python train.py --train_examples=203450 --translate=0.12 --beta1=0.9 --grad_clip=1.0 --final_lr_fraction=0 --adamw_weight_decay_other_params=0.05
Rows from block 6 of the encoder of a small image FSQ autoencoder, named by matrix and row number. Rows with one number belong to one channel. Each number is 500 + 40 x the weight over its row's rms, rounded and kept within 0 to 999. All counts start at 0. Numbers have three digits each.
After each channel's rows are labels from the 100 images, of 14848, where the channel reaches its highest value: "patch colour" is the nearest of a few named colours to the mean colour under the peak. Only what is clearly more common there than usual is listed. The data: photos with spoken descriptions (Open Images, Localized Narratives).
# convs0: first 3x3 conv (encoder.blocks.6.convs.0.weight, 160x160x3x3, each kernel summed), inputs 40-79
# convs1: second 3x3 conv (encoder.blocks.6.convs.1.weight, 160x160x3x3, transposed, each kernel summed), outputs 40-79

convs0.51:509449475517506513476531510481505476449390456435558509492539540470490470453466526465521499458538466496572449465482501489
convs1.51:453533531486477539502479445524478460562424467516516495463569489565526513429434530512506442468465536541561418491476534482
patch colour: grey

convs0.82:535439507514560545504566497518504553482551524467487469430477511582506433447522494525449491446479482521515517460555518507
convs1.82:516478510530537522464573505518509571480555502513506533563481512552469523545506518476444556412445502500469560647525494530
patch colour: grey

convs0.106:526518519424499535434473548456426565448487565518543467469572520516498525445502505492461527486470432495501460512498496513
convs1.106:515464484483549522504416539505527560517580537500500436512534499520463479567563557519532463470438459533481554526442480459
patch colour: white

convs0.30:507490517415559541477485529519543421533462470484502514505499566523532493449552557508462506531468447492539473524506484462
convs1.30:475465553466555562514477503459570443476644516487556471530536560489503547604506518526494498515512467474483452431517504475
patch colour: grey

convs0.139:533568499482501530540499483554517523563529520593443495489500527548482548459484490471429584477581546412508424616434477522
convs1.139:504480573528467485569462529499442437452564460498474502498483512484538504484560431544490459486438504525601529579450520521
patch colour: grey

convs0.31:519500539521507432616440489514502457511565550541445565407473511538539545502566527483486499432567495515518511476464476491
convs1.31:538439435489502464513503540452496494517519560489502433509427521538461523496424576565507485564477547467467425492508469470
patch colour: black

convs0.147:478512552441433500521465557468437500540471452446537465603512456434426505429439468470490520491509464530468490450475515470
convs1.147:560508434526519476530452446518430510531442553540503510446460428422494475482465401553508541449564535506569501530476493506
patch colour: pink

convs0.17:466489494457495444466444416519458470488541479481501490429531486486496499408530539521459475381494468484513537441536510525
convs1.17:514512498514446485459466464461442512590412475467551471462540413538530494464458475538530530485498520473510502505471530576
patch colour: black

convs0.28:474508460454484560544497596456460547534459521464565537451458509476465483472482484546406491493485463531477491562441514503
convs1.28:499489520507502495526536540457504398542531445533539465481449466535516511522575512425479498557539487549501426558420526593
patch colour: grey

convs0.9:475495453470516534456505466426497404501533462451456535555527457557524446491504558519529475454453555417489562455479498411
convs1.9:442537455502488468437547501461445458488481435553506525373476462507481532474481520527543540472480514528508462535495519574
patch colour: black

convs0.149:559560501470499496564501535475501475525512560492560553530560512489526467434482447503509502534456511452470477492433470449
convs1.149:464517475516539549590483527475485455446443556463509474403504551487464593506529518516521513506446508494491489438550404521
patch colour: black

convs0.36:514525511499522502452504549531539409501443495424497559500450531390514514465471450449475479499534470626470467517474498467
convs1.36:497462497509551462452561501501515490458540474525517490558543479462493516513583447453444568513535488440472571490432422535
patch colour: brown

convs0.68:437477495574519545412528467514503511494473475442472522528390468526486483474511465518488481598478481506478495468488551553
convs1.68:523506574543519497501493458503585510477544407442539439512472630477508501478496504523549503498502535550445500406496509475
patch colour: grey

convs0.134:466413524460504521481451514530511576474459445423527510506466538495482481478484441521489487501479406501503542518478483485
convs1.134:586522452555518481421541476566508565490536506505503496593464516541504502465523544516408586525596461489510521539467463553
patch colour: pink

convs0.128:510571469519493437498484457459418514562483543494474488510523571487466517474499473450431514496525512554477483441520519529
convs1.128:462432503520471494562448409565502490487435496461524526552534495495468462495482442453524480498481545550469491494538462520
patch colour: brown

convs0.93:538476449471503548553465545505495446500486423510507589536536560441489547546514451457515406510505453500464543458469535478
convs1.93:488503499487520533509439535456498457529525456492416457448495503526546423511511506502450564508514499473473532451479525561
patch colour: pink

convs0.96:499518435562500524494541472457434422503422474489474466359557472450470497523489498463475521498540506504591451507483486545
convs1.96:478491484474542468533485509484474444492459403492481492567504442500529529516548449543637464550408484448463446501464446509
patch colour: grey

convs0.72:443488460515558558493446425472543510451506517500490465499507524548517542570537491449494501514444466534504509485520491421
convs1.72:447461520451521495561496476488493504466496481551515542490465493423479512545525481474480443517412509511483535443492499523
patch colour: green

convs0.81:590540478480525465471478460527475548449468555524439547465486524473396502471496493468503503455536417559498475430493470549
convs1.81:494493536459469528457425453494484476421552477520522552470410494575518477524510499433474505496498526458505528481487497480
patch colour: black

convs0.115:524546460405435538505504526482545580563513540492459526557526494533539492495532495533495483562514448542481510571468533470
convs1.115:513499552599508578566494516520556585488527558487480485577471526460473488473532587488536522464466440586481539516458500513
patch colour: white

convs0.54:419505504527476485469440493498470497542497504491504536575427430470508494564489547503459436492548522520540573470545514466
convs1.54:610456472510513488554417480507463500507437478485498533491459482460457504499489501542504530506495534505446492476544495500
patch colour: grey

convs0.79:535572499454537414449523459528525584522528475488521514533523523521515452452510502498540425526471491533510460440586492425
convs1.79:444510516417476479535481481539528527522527537545496497492569437511528493569513525531480613463464555493499512411479518495
patch colour: grey

convs0.144:468488473491583563497461511512475480488497479518428557539547551528527433469495470508409447543620539534458529453435521481
convs1.144:509536518537529514521486535512493486570441492505493571442517467429513520484503542593499519542436538489537489468449509538
patch colour: grey

convs0.34:497569544456437556551449504517472500497462553400526502501543572496490512468463495456491576441551418433490504561539445539
convs1.34:524519516527526576621471516534533528556433487511458585558559561466465520507540455527506519431450457582543477462427494536
patch colour: brown

convs0.61:488508520423505538563514504488431544473490521537420500468475505475467530447490464506509526485513474547491460461530442428
convs1.61:568506542493415489479499475521540544560475476511537550523460524492509468547524459477500462477533598452527496479454437404
patch colour: brown

convs0.40:422537515479500514534503508441447500486528486631557593505586492459520434499496567525545488488481532547505513524525481450
convs1.40:465572443508508526477540462526460555563490505419512520436552549412543541450501561493441507428518492488491483491518517517
patch colour: pink

convs0.85:476513468411533492505511487531523510533486515504478518473562497596484499484491483470530542591485445577475474444486544468
convs1.85:492542522459422538475447429471517490563455520547515506460551563518542466479461540546499490531472503534488447396417474507
patch colour: grey

convs0.69:502461514440570547472488437552532560449575505392480561501522494504456484419498523476534485489519470506517484450534513496
convs1.69:431497509492535492498518435460458566568463556534480486520498457497443491602518515524514507420534525453601494491459444508
patch colour: grey; pink

convs0.50:461520436517522557515461531517492550595493507505439511519556481486499459487505465554471453531554548469495534570494459443
convs1.50:424516571521460506537495515502471531479477502464488574467520439361492517487500537457483488490471563513527542519525496513
patch colour: pink

convs0.52:450496488603488493409459515473489476480468513491477539504535440534524490487491528498513439538478506588469509501459530474
convs1.52:496462526390565441477398496478543523523497523503494523479542531471466449506496463495500507559503520509497448464489498412
patch colour: black

convs0.57:557494432536416506446546517438415475558477537459498489483479503490541544525472513545518502550533419557481479470576547461
convs1.57:438448492541422473472544553544456442471522534490520462455510529517477475452499483466447520582477443539508461561540464454
patch colour: pink

convs0.102:460525515587445523457517493464482578503418476484515488551525418572426473485517523597516462550563583534491495428466538569
convs1.102:441397570543598537518496474473518465515510476471501457454518537505500493490479538385614458458452531533530539483496504496
patch colour: pink

convs0.88:484535454530518513551458447508538498519501513472500502523491578518489515461483440579481454418478450519500493496530477463
convs1.88:556591470491416488498532515477491449471470484513536526494451485475493505478551490483481508493586517468563478525542533435
patch colour: grey