Weights of a small image FSQ autoencoder.
Training: soap at rate 0.0014, 6300 steps, batches of 256.
Data: trained on photos with spoken descriptions (Open Images, Localized Narratives), 203450 training examples.
Rows from block 10 of the encoder of a small image FSQ autoencoder, named by matrix and row number. Rows with one number belong to one channel. Each number is 128 + 24 x the weight over its row's rms, rounded and kept within 0 to 255. All counts start at 0. Numbers have three digits each. After the name is the row's rms in percent of the matrix's.
Before each channel's rows are labels from the 100 images, of 14848, where the channel reaches its highest value: "patch colour" is the nearest of a few named colours to the mean colour under the peak. Only what is clearly more common there than usual is listed. The data: photos with spoken descriptions (Open Images, Localized Narratives).
# convs0: first 3x3 conv (encoder.blocks.10.convs.0.weight, 160x160x3x3, each kernel summed), inputs 0-79
# convs1: second 3x3 conv (encoder.blocks.10.convs.1.weight, 160x160x3x3, transposed, each kernel summed), outputs 0-79

patch colour: white
convs0.132 088:114124106175100089161109137147063147100100127113106170132139144090191097137137129130147142178087093108081168147171128112161127108098133135140138123151121164109134129088107141118112154170132160128127126147130094121148064118147155126126126171
convs1.132 099:120144125170122102109128150092151128111166145105154095123096133136157134100143109115093179133092104130130121127163105108178089082111128135141089122137136148140096146135106127146157140105126100177155146099108121126124129110048174159183153165

patch colour: white
convs0.53 103:153119113061097083069130154112135121139127157093131119131110131125172144116152112099106149134141151101156131101159124104133089130139153102141155139113131145140123136108108124167135131116160115062124127146087115121170123129131136106124164110
convs1.53 108:115123137171146143173158135131087116122091141173101160122140113140124092157132157168150129130137128116107134108142127144101109113108124132116100141083101139107143131116124192140100134160125143082164174128114095139167105098159112122155160108

patch colour: black
convs0.133 077:134110156150115131172137144133118177152093122129114143073096116124147114100073101109109123116159099126098165128140094126122147146139096149123148162116134129102092144110114104109125119139138086162105133131132085145167120203140128100123122095
convs1.133 084:109101124083108136113139094116136118147117141090125139101131075098149126120180174097166120133130153108109122087150101129115134184115149151155159143135145111131144125161134159099146128143175123088155137121113091112156124169149117145114121090

patch colour: pink
convs0.91 076:140173163148117118119110132115149101159161148136090104133142166175128117127167154136134129093168135120149118150167104107147141119135084158157133133108117152111104134142108128125119150147141118126134142131131137133118126128127164117120103092
convs1.91 112:098131148139124119115110120172118123171117117138113166162122130092093131156099153148138095155107161170112132130163124115162152135159140120143096127091110132128116134101139128176119160088129129112124142151122128142119106140129069140110128104

patch colour: white
convs0.37 105:152136138162092138154081137130102134144133192138144128153158124149128104135118156153091116112134132131142171140100146089113114141110118124083144114121111137099155112144117129135144096167115099168118093116137092162104160128107141106094152148
convs1.37 092:117140129065162140113141102178174148134097089134080131178098159112112150119182067165177119131147119172127187100137125117107141194131137124141153137142099135094103126122108112142131095136138144084130098134107068171138153125189119151141137148

patch colour: pink
convs0.46 095:137105129119149210148104120101122118111148134162124159121137175106111087112143083105119149116158096130120125101135143141105131076110111137129139115083153103093163076091095056149153079114118095110133111165108114143152157151168137156140139162
convs1.46 094:161122133101139118119158124128123123125146145155126091131110121159105115103154163112098134150130120147129124098100169124115103107112154173098133074103172155156085156085098064118112112124129123158160188125108135154121121092106110133168134146

patch colour: white
convs0.71 090:132128157143133145152090105119129148118159124111140111154118138079177102125147127153116088102117121125133096147114169060088114108140109128107144110134140151153140120082130141135092116161107133160116121128134124109155145178129102106126118170
convs1.71 083:160124155108160141111107167130132126103118067069129150186136144133173155125129131172129117146125106138148102110128138115045124149143142125125124135159143142149104115144128134111078120152062123115134141080134151127112122153121125152055140139

patch colour: white
convs0.94 106:130102175124151132146168102107114136141129133145102135137099124154145129124134205114088139194118172118107108120115204147136118087131119151131133139120087127179181155155131108057108115146145151154142155122119145117098125142107148122124108111
convs1.94 109:119151149134150145112095154129113141139135119134148126153174132140115145142118116110169129203122126138121134126137163122158109096125134147158117188132102106103114111128126154115168122122129123162124151125183170125101069158141132105150131049

patch colour: white; pink
convs0.112 119:141146161158100147121095086160115104124113111130101155163130121129126140140110126116087165154094130187125145087151130153099112144117165157151110133115130121139175144152129083121117093143114140160109111102114140138103116118150154119122128162
convs1.112 104:122124118122134136142147106084113144096148161153156114139129149124102137117136137150144193173117132110092133114126127145118121139140088125144119120116077125127128131105127170126137099181126122094135141087134141196148111101168176121143108172

patch colour: white
convs0.22 090:115142168093137147090152150158117140149167164137138116142095119111124115120145107118096127134108142092138078129146131127113126126154190111137119135149130140150152098110144155161131124073162168094146132118147171163146137206154118120141145137
convs1.22 095:137131117146139160115143087174100143112095111090112152132147108162145134141159160136156124155158111115131118136132121165105155084143059158110124125105111117093126120114127160141144152138114091163141113131108164143161120161151091144081153132

patch colour: white
convs0.150 087:133151104197119093166135106108109098139122110112149121154094102161155101130124141162135142130164150132127180167123142121144088126135117127113162158141098122135139117169106087119149157194168094155107160125133165147134125152090138143140126145
convs1.150 092:112096123091157104083129114138162093151137151128155127126122122139145099135145156156154168121139122139136164139130145086163069105140120122119141170118106148102140097103121123122149150153151118124131150142141190129147141149118168134114105156

patch colour: white
convs0.111 101:131111143131104137081144135193149110118128128124117136114173117143088116139141176128120128137115156170126117112123132143140113138102154116074120103138102110109153152127101163087118183095152150115158095127112155098128129090163128123098133131
convs1.111 087:138107133113148090111126141140107072121136157119125131074111119110059140138114088145139090142147182145124119112154081147182133134129114136148143116124140154140140078138110092133124142116155110101089094181152122124160122124144127119096152107

patch colour: white
convs0.120 092:151096154129117107127074106186149137167126161173118133134155122118134104116101129136135115082121132102115076111116142123098140120125195068152127066128171119152112149111115128151153137135104162121133111168134146143163164154118138107083104125
convs1.120 095:152140109111127150135122100142131081134129089087089128114116116142184127105123100087102160131136152128108091176160162106139131170143065092088140085119180127100135120133101138130152139127129135131107114087119166152142133154132073121175138130

patch colour: black
convs0.54 082:130142121137129131120118112090130089103138125121119137111188131105127120099115146093129162116091101165090109155113122143123079125116155093103167128113107135143110194122101155097099124136163179120136109100146097174138114166122117134120159145
convs1.54 109:161120137103114105125137139137152161092132125147156152089132111105134165121153117095163168134143103167127124113093095120096127118140121121116125077121154118116122132139084149157129124120088072145156145054113073154130125147127126121137127153

patch colour: white
convs0.40 095:151155106152099128137098126151123125100156117094102140136104122156122162127172157108156131127147128137113144157148131146114138196153131157150174108174109144135119194132133095108125163132164160166164148162161124112124142115152164130117168112
convs1.40 103:117141159126101142110146161127141132044159133183155100148122153085121122140119119136140146170135141135134137165113119097112149157193136123091146125105117138126123139141141153127113146165163058151138152080107154109161143115131172106153118134

patch colour: black
convs0.92 090:129164136162172127166091156122149098134139070137127153136115190102141117135105124106070166102132143150091139161142135173157108119148149128153118100105102147109150101128135136149136126107132139147133134096132118168145115148132115133110135127
convs1.92 092:126117085135130123103139125142117107127138126094150156097107152146176111102134122151114132092102163049093136121145125164075135114125139141103143115147117094076112147096138117147119152128104109110140077159112106163113161139138165139121090122

patch colour: white
convs0.141 092:113135139103136123156142093125141120093094119129139111110165136122141092125131109138164095106119108114117162129109089093134094136115157109151144129144121146131075086149174089096078127176164151126131122176133107160184129149103099085141168122
convs1.141 079:123134137172141125140089152156137181106130162116105121127121116109138107177151147179125174153166089129127122110121113128127129062131123107102149098136124068152115169092164132095115147107140115108157100100117119108125119122103103146094154118

patch colour: black
convs0.15 090:112128152100116107153095122141148161141123109166128061133119120128098078153163112153168108101121124145075129138113104121144172120113129091124144137090148120156147152122121102113127122145150130115134138101119151154160144112134146145130165128
convs1.15 098:099140099160154152117105139201118145170115161124128118112119138070103121171093123150127111122154137142124109145137130108137149144119102096145156123094170179113142141136127109157140095125171143139097124166127168144098114108125131122112152109

patch colour: white
convs0.124 087:086156130172117167152107142141163133095117138131151104141132091124087138115153086126089120101136144111153133150154129114129127129145144119117151139121173121103091176143134139134138176100159108139118151077146163076109158144147119149126148094
convs1.124 093:122098110099146178108138130129131117076150122126153176137111117176106147117108166126128102122145146121139161124149145148131123184127128100113199169090163131120094120101143156127124155132082116105148134139128129159106151136155142154153123118

patch colour: black
convs0.87 096:100110136141064137089100144133128161122131096139142150102108130153123120152133109157138124164106104103151131089145107118149160094104139095095080173109210124154128135154156105138098135129153092159119128111140146124129095119101099165114135113
convs1.87 096:138164147131107122159115151120090077124128114089135125105128105090123107138111126150131151155098162117151154152158142123102146146089140092139140166109179095080128119125146163120106165154122129098109160170113144107138098134089125110095116131

patch colour: white
convs0.144 087:142099159137137070146108108114156100100148103114121106113160131064142130116126092118156120129106133151097139133108136136164107127135088114124139157137118147145092136142127122109128197150139072190147108090114109132157132108124163096102146155
convs1.144 103:177151125103125083141129146107154132082130171138133115130053143119168096107129150117131128116144163144144135127087129119140106144142176167089138150118154118119147147138137124119139133142162144130132115128152137134130122113113176121157135168

patch colour: white
convs0.38 092:120127102117142120135084109163140127128103123166128130126125141120131126113135129103184136121115161143112120125122126133138146150145098141166170104189109147141115150145100081114068140148141098095141126131106130132142184108128130095109174139
convs1.38 099:145107124130112171126122131140190136081100173097137124118133126173094132134159137174081177161127126122133121123117129131095128081134162150087093101128097096120161155127117130115118134108181118181164140141121119103157150124105157145157141149

patch colour: black
convs0.81 092:123119140169082144127136123140107129155161148163135159164113122112081104114093119125141142127116145105077097128115084118141142099109105141110120133123101128146152117103157147123097094098163127119097115115144134131075120112108118121140158115
convs1.81 097:131134107077179167123080133136129114138109102067102104140122118150133123126165118159150146144113109184101127152126135144130124128085123137089158135090106127062122147137182172138125110124124119102121152124113113093112116139133113144115100088

patch colour: white
convs0.0 089:122111127090126125127138138136083128090138130159125118149153154126113144141139098138139115154147113128134107169105143137113121167159154149116118132144129145082077172110164122147175149161129184105155142113118136136143126121155142169103095134
convs1.0 098:113128135159172129109143122115115103130134148150128130138130162132130117161112136101096106191112139131134150157135137138135123141157109143169164141141110135106095101148155153162160125106085078154134137138165126150108093126099125125141134142

patch colour: black
convs0.153 094:144126116107136115133125127156155137144111197120167120122115107119102132096164072160166114139131145125169155083158142113101122086097138173117127103119154118095122129148094103165121157093129099147112079116099110158088133132119148096123151139
convs1.153 102:155122142113115126119141138085131170126094122119079148156104121117121135101110138147078134121115118140147156086127151195111112136133108108120085133092111077143128121108098168112080100166117131123141118109099190164159118161109133137145121129

patch colour: black
convs0.11 109:163115110090145107138137145125111146148137169146145140111124133134124105150166104108110143145156150118179170132143102141131095133166109121136129119143177115087090112123084113151133079135139136139098119126122144188079149152130142123115125155
convs1.11 107:167120121129156137091122121117113142142111132076120117146131137104151157147100144105101152133101120138150169129165137142167105148151116117141092163139124150081136086093107180122126136168150117111115152127122176102198125160110116126108149150

patch colour: black; white
convs0.31 095:115113135140154115180097132108157158120138128104121118167138144085066138145135111125095124140119136148128126141130131134108149159140074150122098138180129179129148140127095111144073161135165100109153169096141128119100146093125149156127129135
convs1.31 093:124145125108136097091154146100106102080107124150132137179100138153122145145134105121126084164132139120125145138131115120147113105135165150165124155145138144110128129118112137126092160121112137167107141132119105119100113057143154110101146095