Rows from block 11 of the encoder of a small image FSQ autoencoder, named by matrix and row number. Rows with one number belong to one channel. Each number is 500 + 50 x the weight over its row's rms, rounded and kept within 0 to 999. All counts start at 0. Numbers have three digits each.
Before each channel's rows are labels from the 100 images, of 14848, where the channel reaches its highest value: "colour at peak" is the nearest of a few named colours to the mean colour under the peak. Only what is clearly more common there than usual is listed. The data: photos with spoken descriptions (Open Images, Localized Narratives).
# convs0: first 3x3 conv (encoder.blocks.11.convs.0.weight, 160x160x3x3, each kernel summed), inputs 0-159
# convs1: second 3x3 conv (encoder.blocks.11.convs.1.weight, 160x160x3x3, transposed, each kernel summed), outputs 0-159

colour at peak: white
convs0.133:540501436499556455520522548470484476531500467483414512580437450473479469430584532490468580562522485441458465521500580440521519495562464571488604532556513557602642540501505505503423554534530441572523471591443469538574481445518562609530542526544495547430457517588480393453422576480478492413385548506614479488432539478539521400545514480442492468576478597505468472490473512470522435536467532605458517506485403469511492515471508547444490514518525534509515578569502485460509446474581489
convs1.133:551492498569444552554475509476454502563475408518486500524558536549523561485485522562504499349518400547525478540507478440467507481626496519435465457559604545513506476476477516462499508506459488496564401377460508424476590596529555539546487491401521435457503488506594442520494534464496432415559556429583495523519506511561435508592488434472544532522490345510436562469514458545489570533575513471621558537484522525484430519572470526534520541422462487522476481500502589528425482486474513

colour at peak: white
convs0.97:518465502533529477405520485589473518467468536579555453425564543526487467498485511461442562584452459524519468524575470610490423524531525474560488497507442544533479490569459436502511583478460582496549453504532484521470503516491386407382444561538449547511491461585500469485511539478513492531514449495426468472502486582504500500395484545482569476556411552393503521472490517469530490513523492472653464463456566438457425561430454557441559449469542552432532346426463470600498455495561495
convs1.97:515544499504457550438502510443438553485480534395566499464526568555542481490509571363386495379530559523576463446428451523508440470548544481548498456487596505449489511519491484488500579492493527476492521494595466446482506485463354439436485533556472495536535550457551467472414545509444449423494545540472526581542480495548588527493425532488563494485448414418466475471441544586508445478501477568485534497480511452477423572617436543530500517504523415515488585629498550412464488515469528

colour at peak: black
convs0.151:484494566601551484548495430446493494464527341540505539458486584475543663549464499460507553477481537483452507587499510512471457515476476423521557568497532452552467531525422424425477508490489530420503559446516385544626524549490501541429484507571458481389590473558451423495481538477460437495521533419519525545451563514455561456437552498449499465532506504516513496461528484531635559501454480483605395463482518473508480518468465453549481497557499493450477554539477508405550539572423468
convs1.151:544508533490537497542493533519553517483474532562530542459519513440503502423442515509508404425474512475551453523530525462394459530518370587496512537414387495470552452412426516498505514565510510491479496517512471440417646563410481526504536531455526525541574532545514571442495583562518506474512494530508480406512522573551464511485490482508637514417457399545513457446548484475446491509510437556570448519462494602397474540525577446536554426427454487497474465528496507574537427619565491

colour at peak: white
convs0.70:496528506481455520495499496480540484510403473476662516416536480491467438471463563500499467554446453500557490443501496520546402537453495506471411492534482516491543635557519496479509448581566518473504458437495549467597446472572500456498553497478465475544529492537562499597564450471576548549533520542565528512462519416511564469419542540578472506476550413381396515508564454552612532519509433512452442468615448594533460481516477378520516463473508448446551534563523566435449549467488457
convs1.70:546501433434556509525464558535504479526527488520434507453515558448414458472460485491560475452462412437482464504573485524581470442491502409484563411496606537433510450485419510473501491432498430457497463496503486522572559506446611467425469350523588545561466471498519404468417476457457587529474523541609466547555474576493444563568528525467380511517576478605496410553588520525524453521514507519579411508547494466515451445510477521520524434584499463512557515483503513504445526415516531

colour at peak: white
convs0.1:434550423540477527519556487726495507470462465523518521515531463540534538557551447513490512436554532535556540497518567510503429599497522445491516486494529444563475567514472543448514537528546539436547519486437452461499522534512468518494436521439403534507541531473526461536495531444432508525593570421491580519496542627502471536477432522418477601496474543526483481439576448466475490468403522584512464541483525331461539532423488507495486485403550568479529436567494545408486560477466546
convs1.1:526567443531576465578553472540453532478549508496496519521510604478515443551531573633477531502449523453525524500553500565396481543554430411531483577560498496563427417429500425524493463501433478446487524519488481486461585551454478475529535540570603485462467474531476532555520575573545568502506584477548491414517577434512455542517419478527507495563494452520479492500558556547494517425598472459423539514591495537490536438456484389407524495525527573618464463438540453570497425588485486

colour at peak: black
convs0.114:508510441482576477509556513524488583459499507568378532466527490525500450441432510472509515507439405480453478516422511498580512507479523501435578429496453487517555527509500530447491518519538581554519450513447441522610483598408528515509553458388546429419424528533437508502515500433568480452493523454559562519612500507523469500552446483456448584525535504494503457515515428508481524422556635551517506429511449629496457519475587541526446449468523461401509592502568402534417419496551530
convs1.114:565565502513490440545510471582391408470575499496475519500510453568539521477514501488425447478536411458530535456453507542483527452542526522471488592515488407553409472584559590396484533488507553485403537548529400527559407429502502546483425514631513506457435471478458504472506535506475495374559452584430519448493505468453486534459413484495550431519428581458434524515586550489540466463511467577468509489536481496487539430459550471490409438498460506608560446516438553518453542512538573

colour at peak: white
convs0.99:501528547546572534502545473596520576543450406517460408520496472544547419497579584471475483450449514649465476596472530529549506515451585497490478513519452491556430472508496549463526566550445540507492498485543417442428520539534575364412475495539437595525611510477525446525459467467465493507573529472451524438516483562556526481537520517536510558576532478474506478421516462481554606524452570486551464474458501398535499568478486530471570441529474610515490506523559523550636507512431454
convs1.99:470514467558430450488383479448499531474582441527469544522463490540584571554612391534567618545477569579490453511438583478531531484525585504500486394511628574523469418464431437513492400462450471433513527530517544535503452454489556491509478524524515457466472570462464595517448561525442488398584506453554435500527516517576395502516528512484480444630549509511517499487531552485429399471564491528500520487549490487461531488501471447448525519430464459497482511480478443403511476480578507

colour at peak: black
convs0.84:423565525488324517441542549614473526501413584522484455479509529447576460554403540492490460469470487552469467418533505499462550513511549535450505453465506456527609522523556583473436538482559566470504547529559474535445478471497480435480518483489552448505473504463573443447538465535512408474509518491469531562540438460435485456496458500436483463541523372465484516430466445539528460427461561494481488533526619458559485540404529539539570501510534537505596497401589460440534431371495534
convs1.84:525551489530477578493489529458496451486589460454466565450531508569598494467484501547532458572488553501510461550495506542482527571458529422505509568481436584467478540498574549533563555502559493581533461531510571481493542398627540498585531474492445505559563540493447487491474498503469552456503501541457464393485503451519601588492460611480436423541487563416556509411484441487546523466473419488415395529529527535450468533360574576471397475441509566499530572573560467505514518515437516

colour at peak: white
convs0.20:519562583548548464532545478645383452490539484522481480549562497474463483513567494455525459440489486569528410550507572462550458534510484487486645473516510451582505661477517491451490554551544565519525526500566483445630480526499500510469460448563448512434546492599442500530412495497516505578440582414494503436540494514484539491511536470428480565455483567499556453433401486533549444468485494494487446521490506437542505555536477507504472520440499504529600530465563490532417386606515465
convs1.20:512511436562455472518525510630505571499552424509501553519488571517457434428512498486442531668530566512487481461438461513477444550638456520464494607427447447525443424451563540530501433494536562448525522483521558483418431545554517528523474417543509490449496482441536531475549589397572489464524491495414517489503566513521532421513528528549504492473477510455515567488470626587527515444480456484532572498430522462543541493506531452436525543453478480393514616561509551440477411482538522

colour at peak: brown
convs0.80:534408524494415459463531656425521405480541677522453513480578551458415540438518455515550505536530590509560492498512602579513432514486505468477461495487518604433634498487509626440439494447518467472501508465466494451431419444523508476498502489501563501494564498464559566456507401454524418471416545497540497494427533479540477461548459450501499527430510541449545496453455524558469530496517497458590464510483526604461507449521532507503578469541534434510501399487476475497517582503517522
convs1.80:440489507465538599585528425558445470567455475499496469451458463506435436516504552405554482448524524501464420526464526550554466481538592393413478564485539462458468575523590531437524491478498531536526503527514470494470481537456436509510459431541457543498549451466459564530533451519497429509507468487455516605444541466493623548563487608475431490478531523485574517515417499505612447465480608541425505528455560497542508544507515629526475507430553483413543490531538490621582557613476466

colour at peak: white
convs0.41:487553449536448505571502580475527555510447473604498563368469571482523573496539493474540531556485524457467535557650452532469505546448506472497526446589549477436461531413498471421565506521540486441607517514468547451603529502584573530529498570528495461405478524538471584459535562459433434527360480536512434521550424491470504525467510444455493514450561470573419505533441504520429531524480502439462527494532577526478517432415515555540486459420531556530524624516470516469505512570550476
convs1.41:429493546405427409637507470495455491464470601525512427455492547546491496478565539451500516482455421507506503470442519473508453614511575596605450629434467402517522490503545576527489434489516509554511493472470516491455556474499451483417512516555475557472459511571528443517517497554488570542491555446477508480499508436442532510492534541498454488519541544528449526481496549519614442507518452486481546473542422586495546433549522483519438430474461522472487447608437598622583494594592531

colour at peak: white
convs0.10:476470588503387489538503416510440508472507458505491468506587582461429454512495427538486445516501456503542395503464461508473456552630494514446445507432493518545482575582571451478485411493485511513477460500495511468507520480483488473506485496469565459440547458520544505499527515485475422394508510548529390514533515427536516625509539506472545442575536536526632448434466369543577471492496463611553399491543557526528446492507513512480526526374525582471560596385502484539534502434522525
convs1.10:491431497432543454510462421453503466498492580540470455508541521517538502479560551516550573481459471528466551479550480495471493552481559435446474491481441564399553525533638538517593479461381501465556507480526467524456611475443539490571525440548567540465568538524490586551549470529533523459458488434567495527444512471485489399476652498476513462484440476550558518424430528556547495429479477601488485514570544509582473448443469449486574465596532599421466479448460536565508405473420529

colour at peak: white
convs0.87:557574346486547498484613391573444513535559559568514474500467496587494506592585557523433493467431556555467486526496487384461583658485524475486464507476431571500516561553543439558429543432459578499433508479473510465470564538459523517571403480447578456502518597474516566515434509512476521486457484511489442447455478581553511468516552554566429508517513516522519533502399485506441432439476460551559465526451456546498462507487449483483457510524529454465430481556546500430566510553520504
convs1.87:408409550513488480542441429538461494460461480518448510556440464418439560563503428603575540500491548485550508536500435478457514643489568467472468502515530592492569399530602490537559505549458575502467476600470521521548542455548482488587567591507545531552444456491532408543565541489504571484524507440509524553505521504491507548427533478464516476502552452507494564482463506513458538442444519468443386442504505618442486510546478496542497472318471483530404476458499454491573482552482468

colour at peak: black
convs0.62:476527511524531510568506422569550486448485536487479410417447512543588571515463507446521454454378489572555463561437446460477468434551374535537474559482412452504523524503529416469518464573471437505510438510441369501548493520512511466544524483503561517415541482601484351534475534454558446491528418480466516491503500597534506474466531539532448543482466562445553528441502475485486536494506572510684450556449428411513479539513472430520523555469445482452471486476490411495474458560467503
convs1.62:518467503484486498488518496550416516477510496552447488451550456521459459445448549554535553380537603550464494488517592478498464417528450463541527452587474513563463478481478466500565490468481441472421545469451488494464600468404489480547483466507565518601437460551523726522466562570553444456477451543612488474537539471457478502512410440505385504513467434559547564498418565480534464426539498553460454471470495474447427420491476432420551520527501501557524493591508495491491438477535512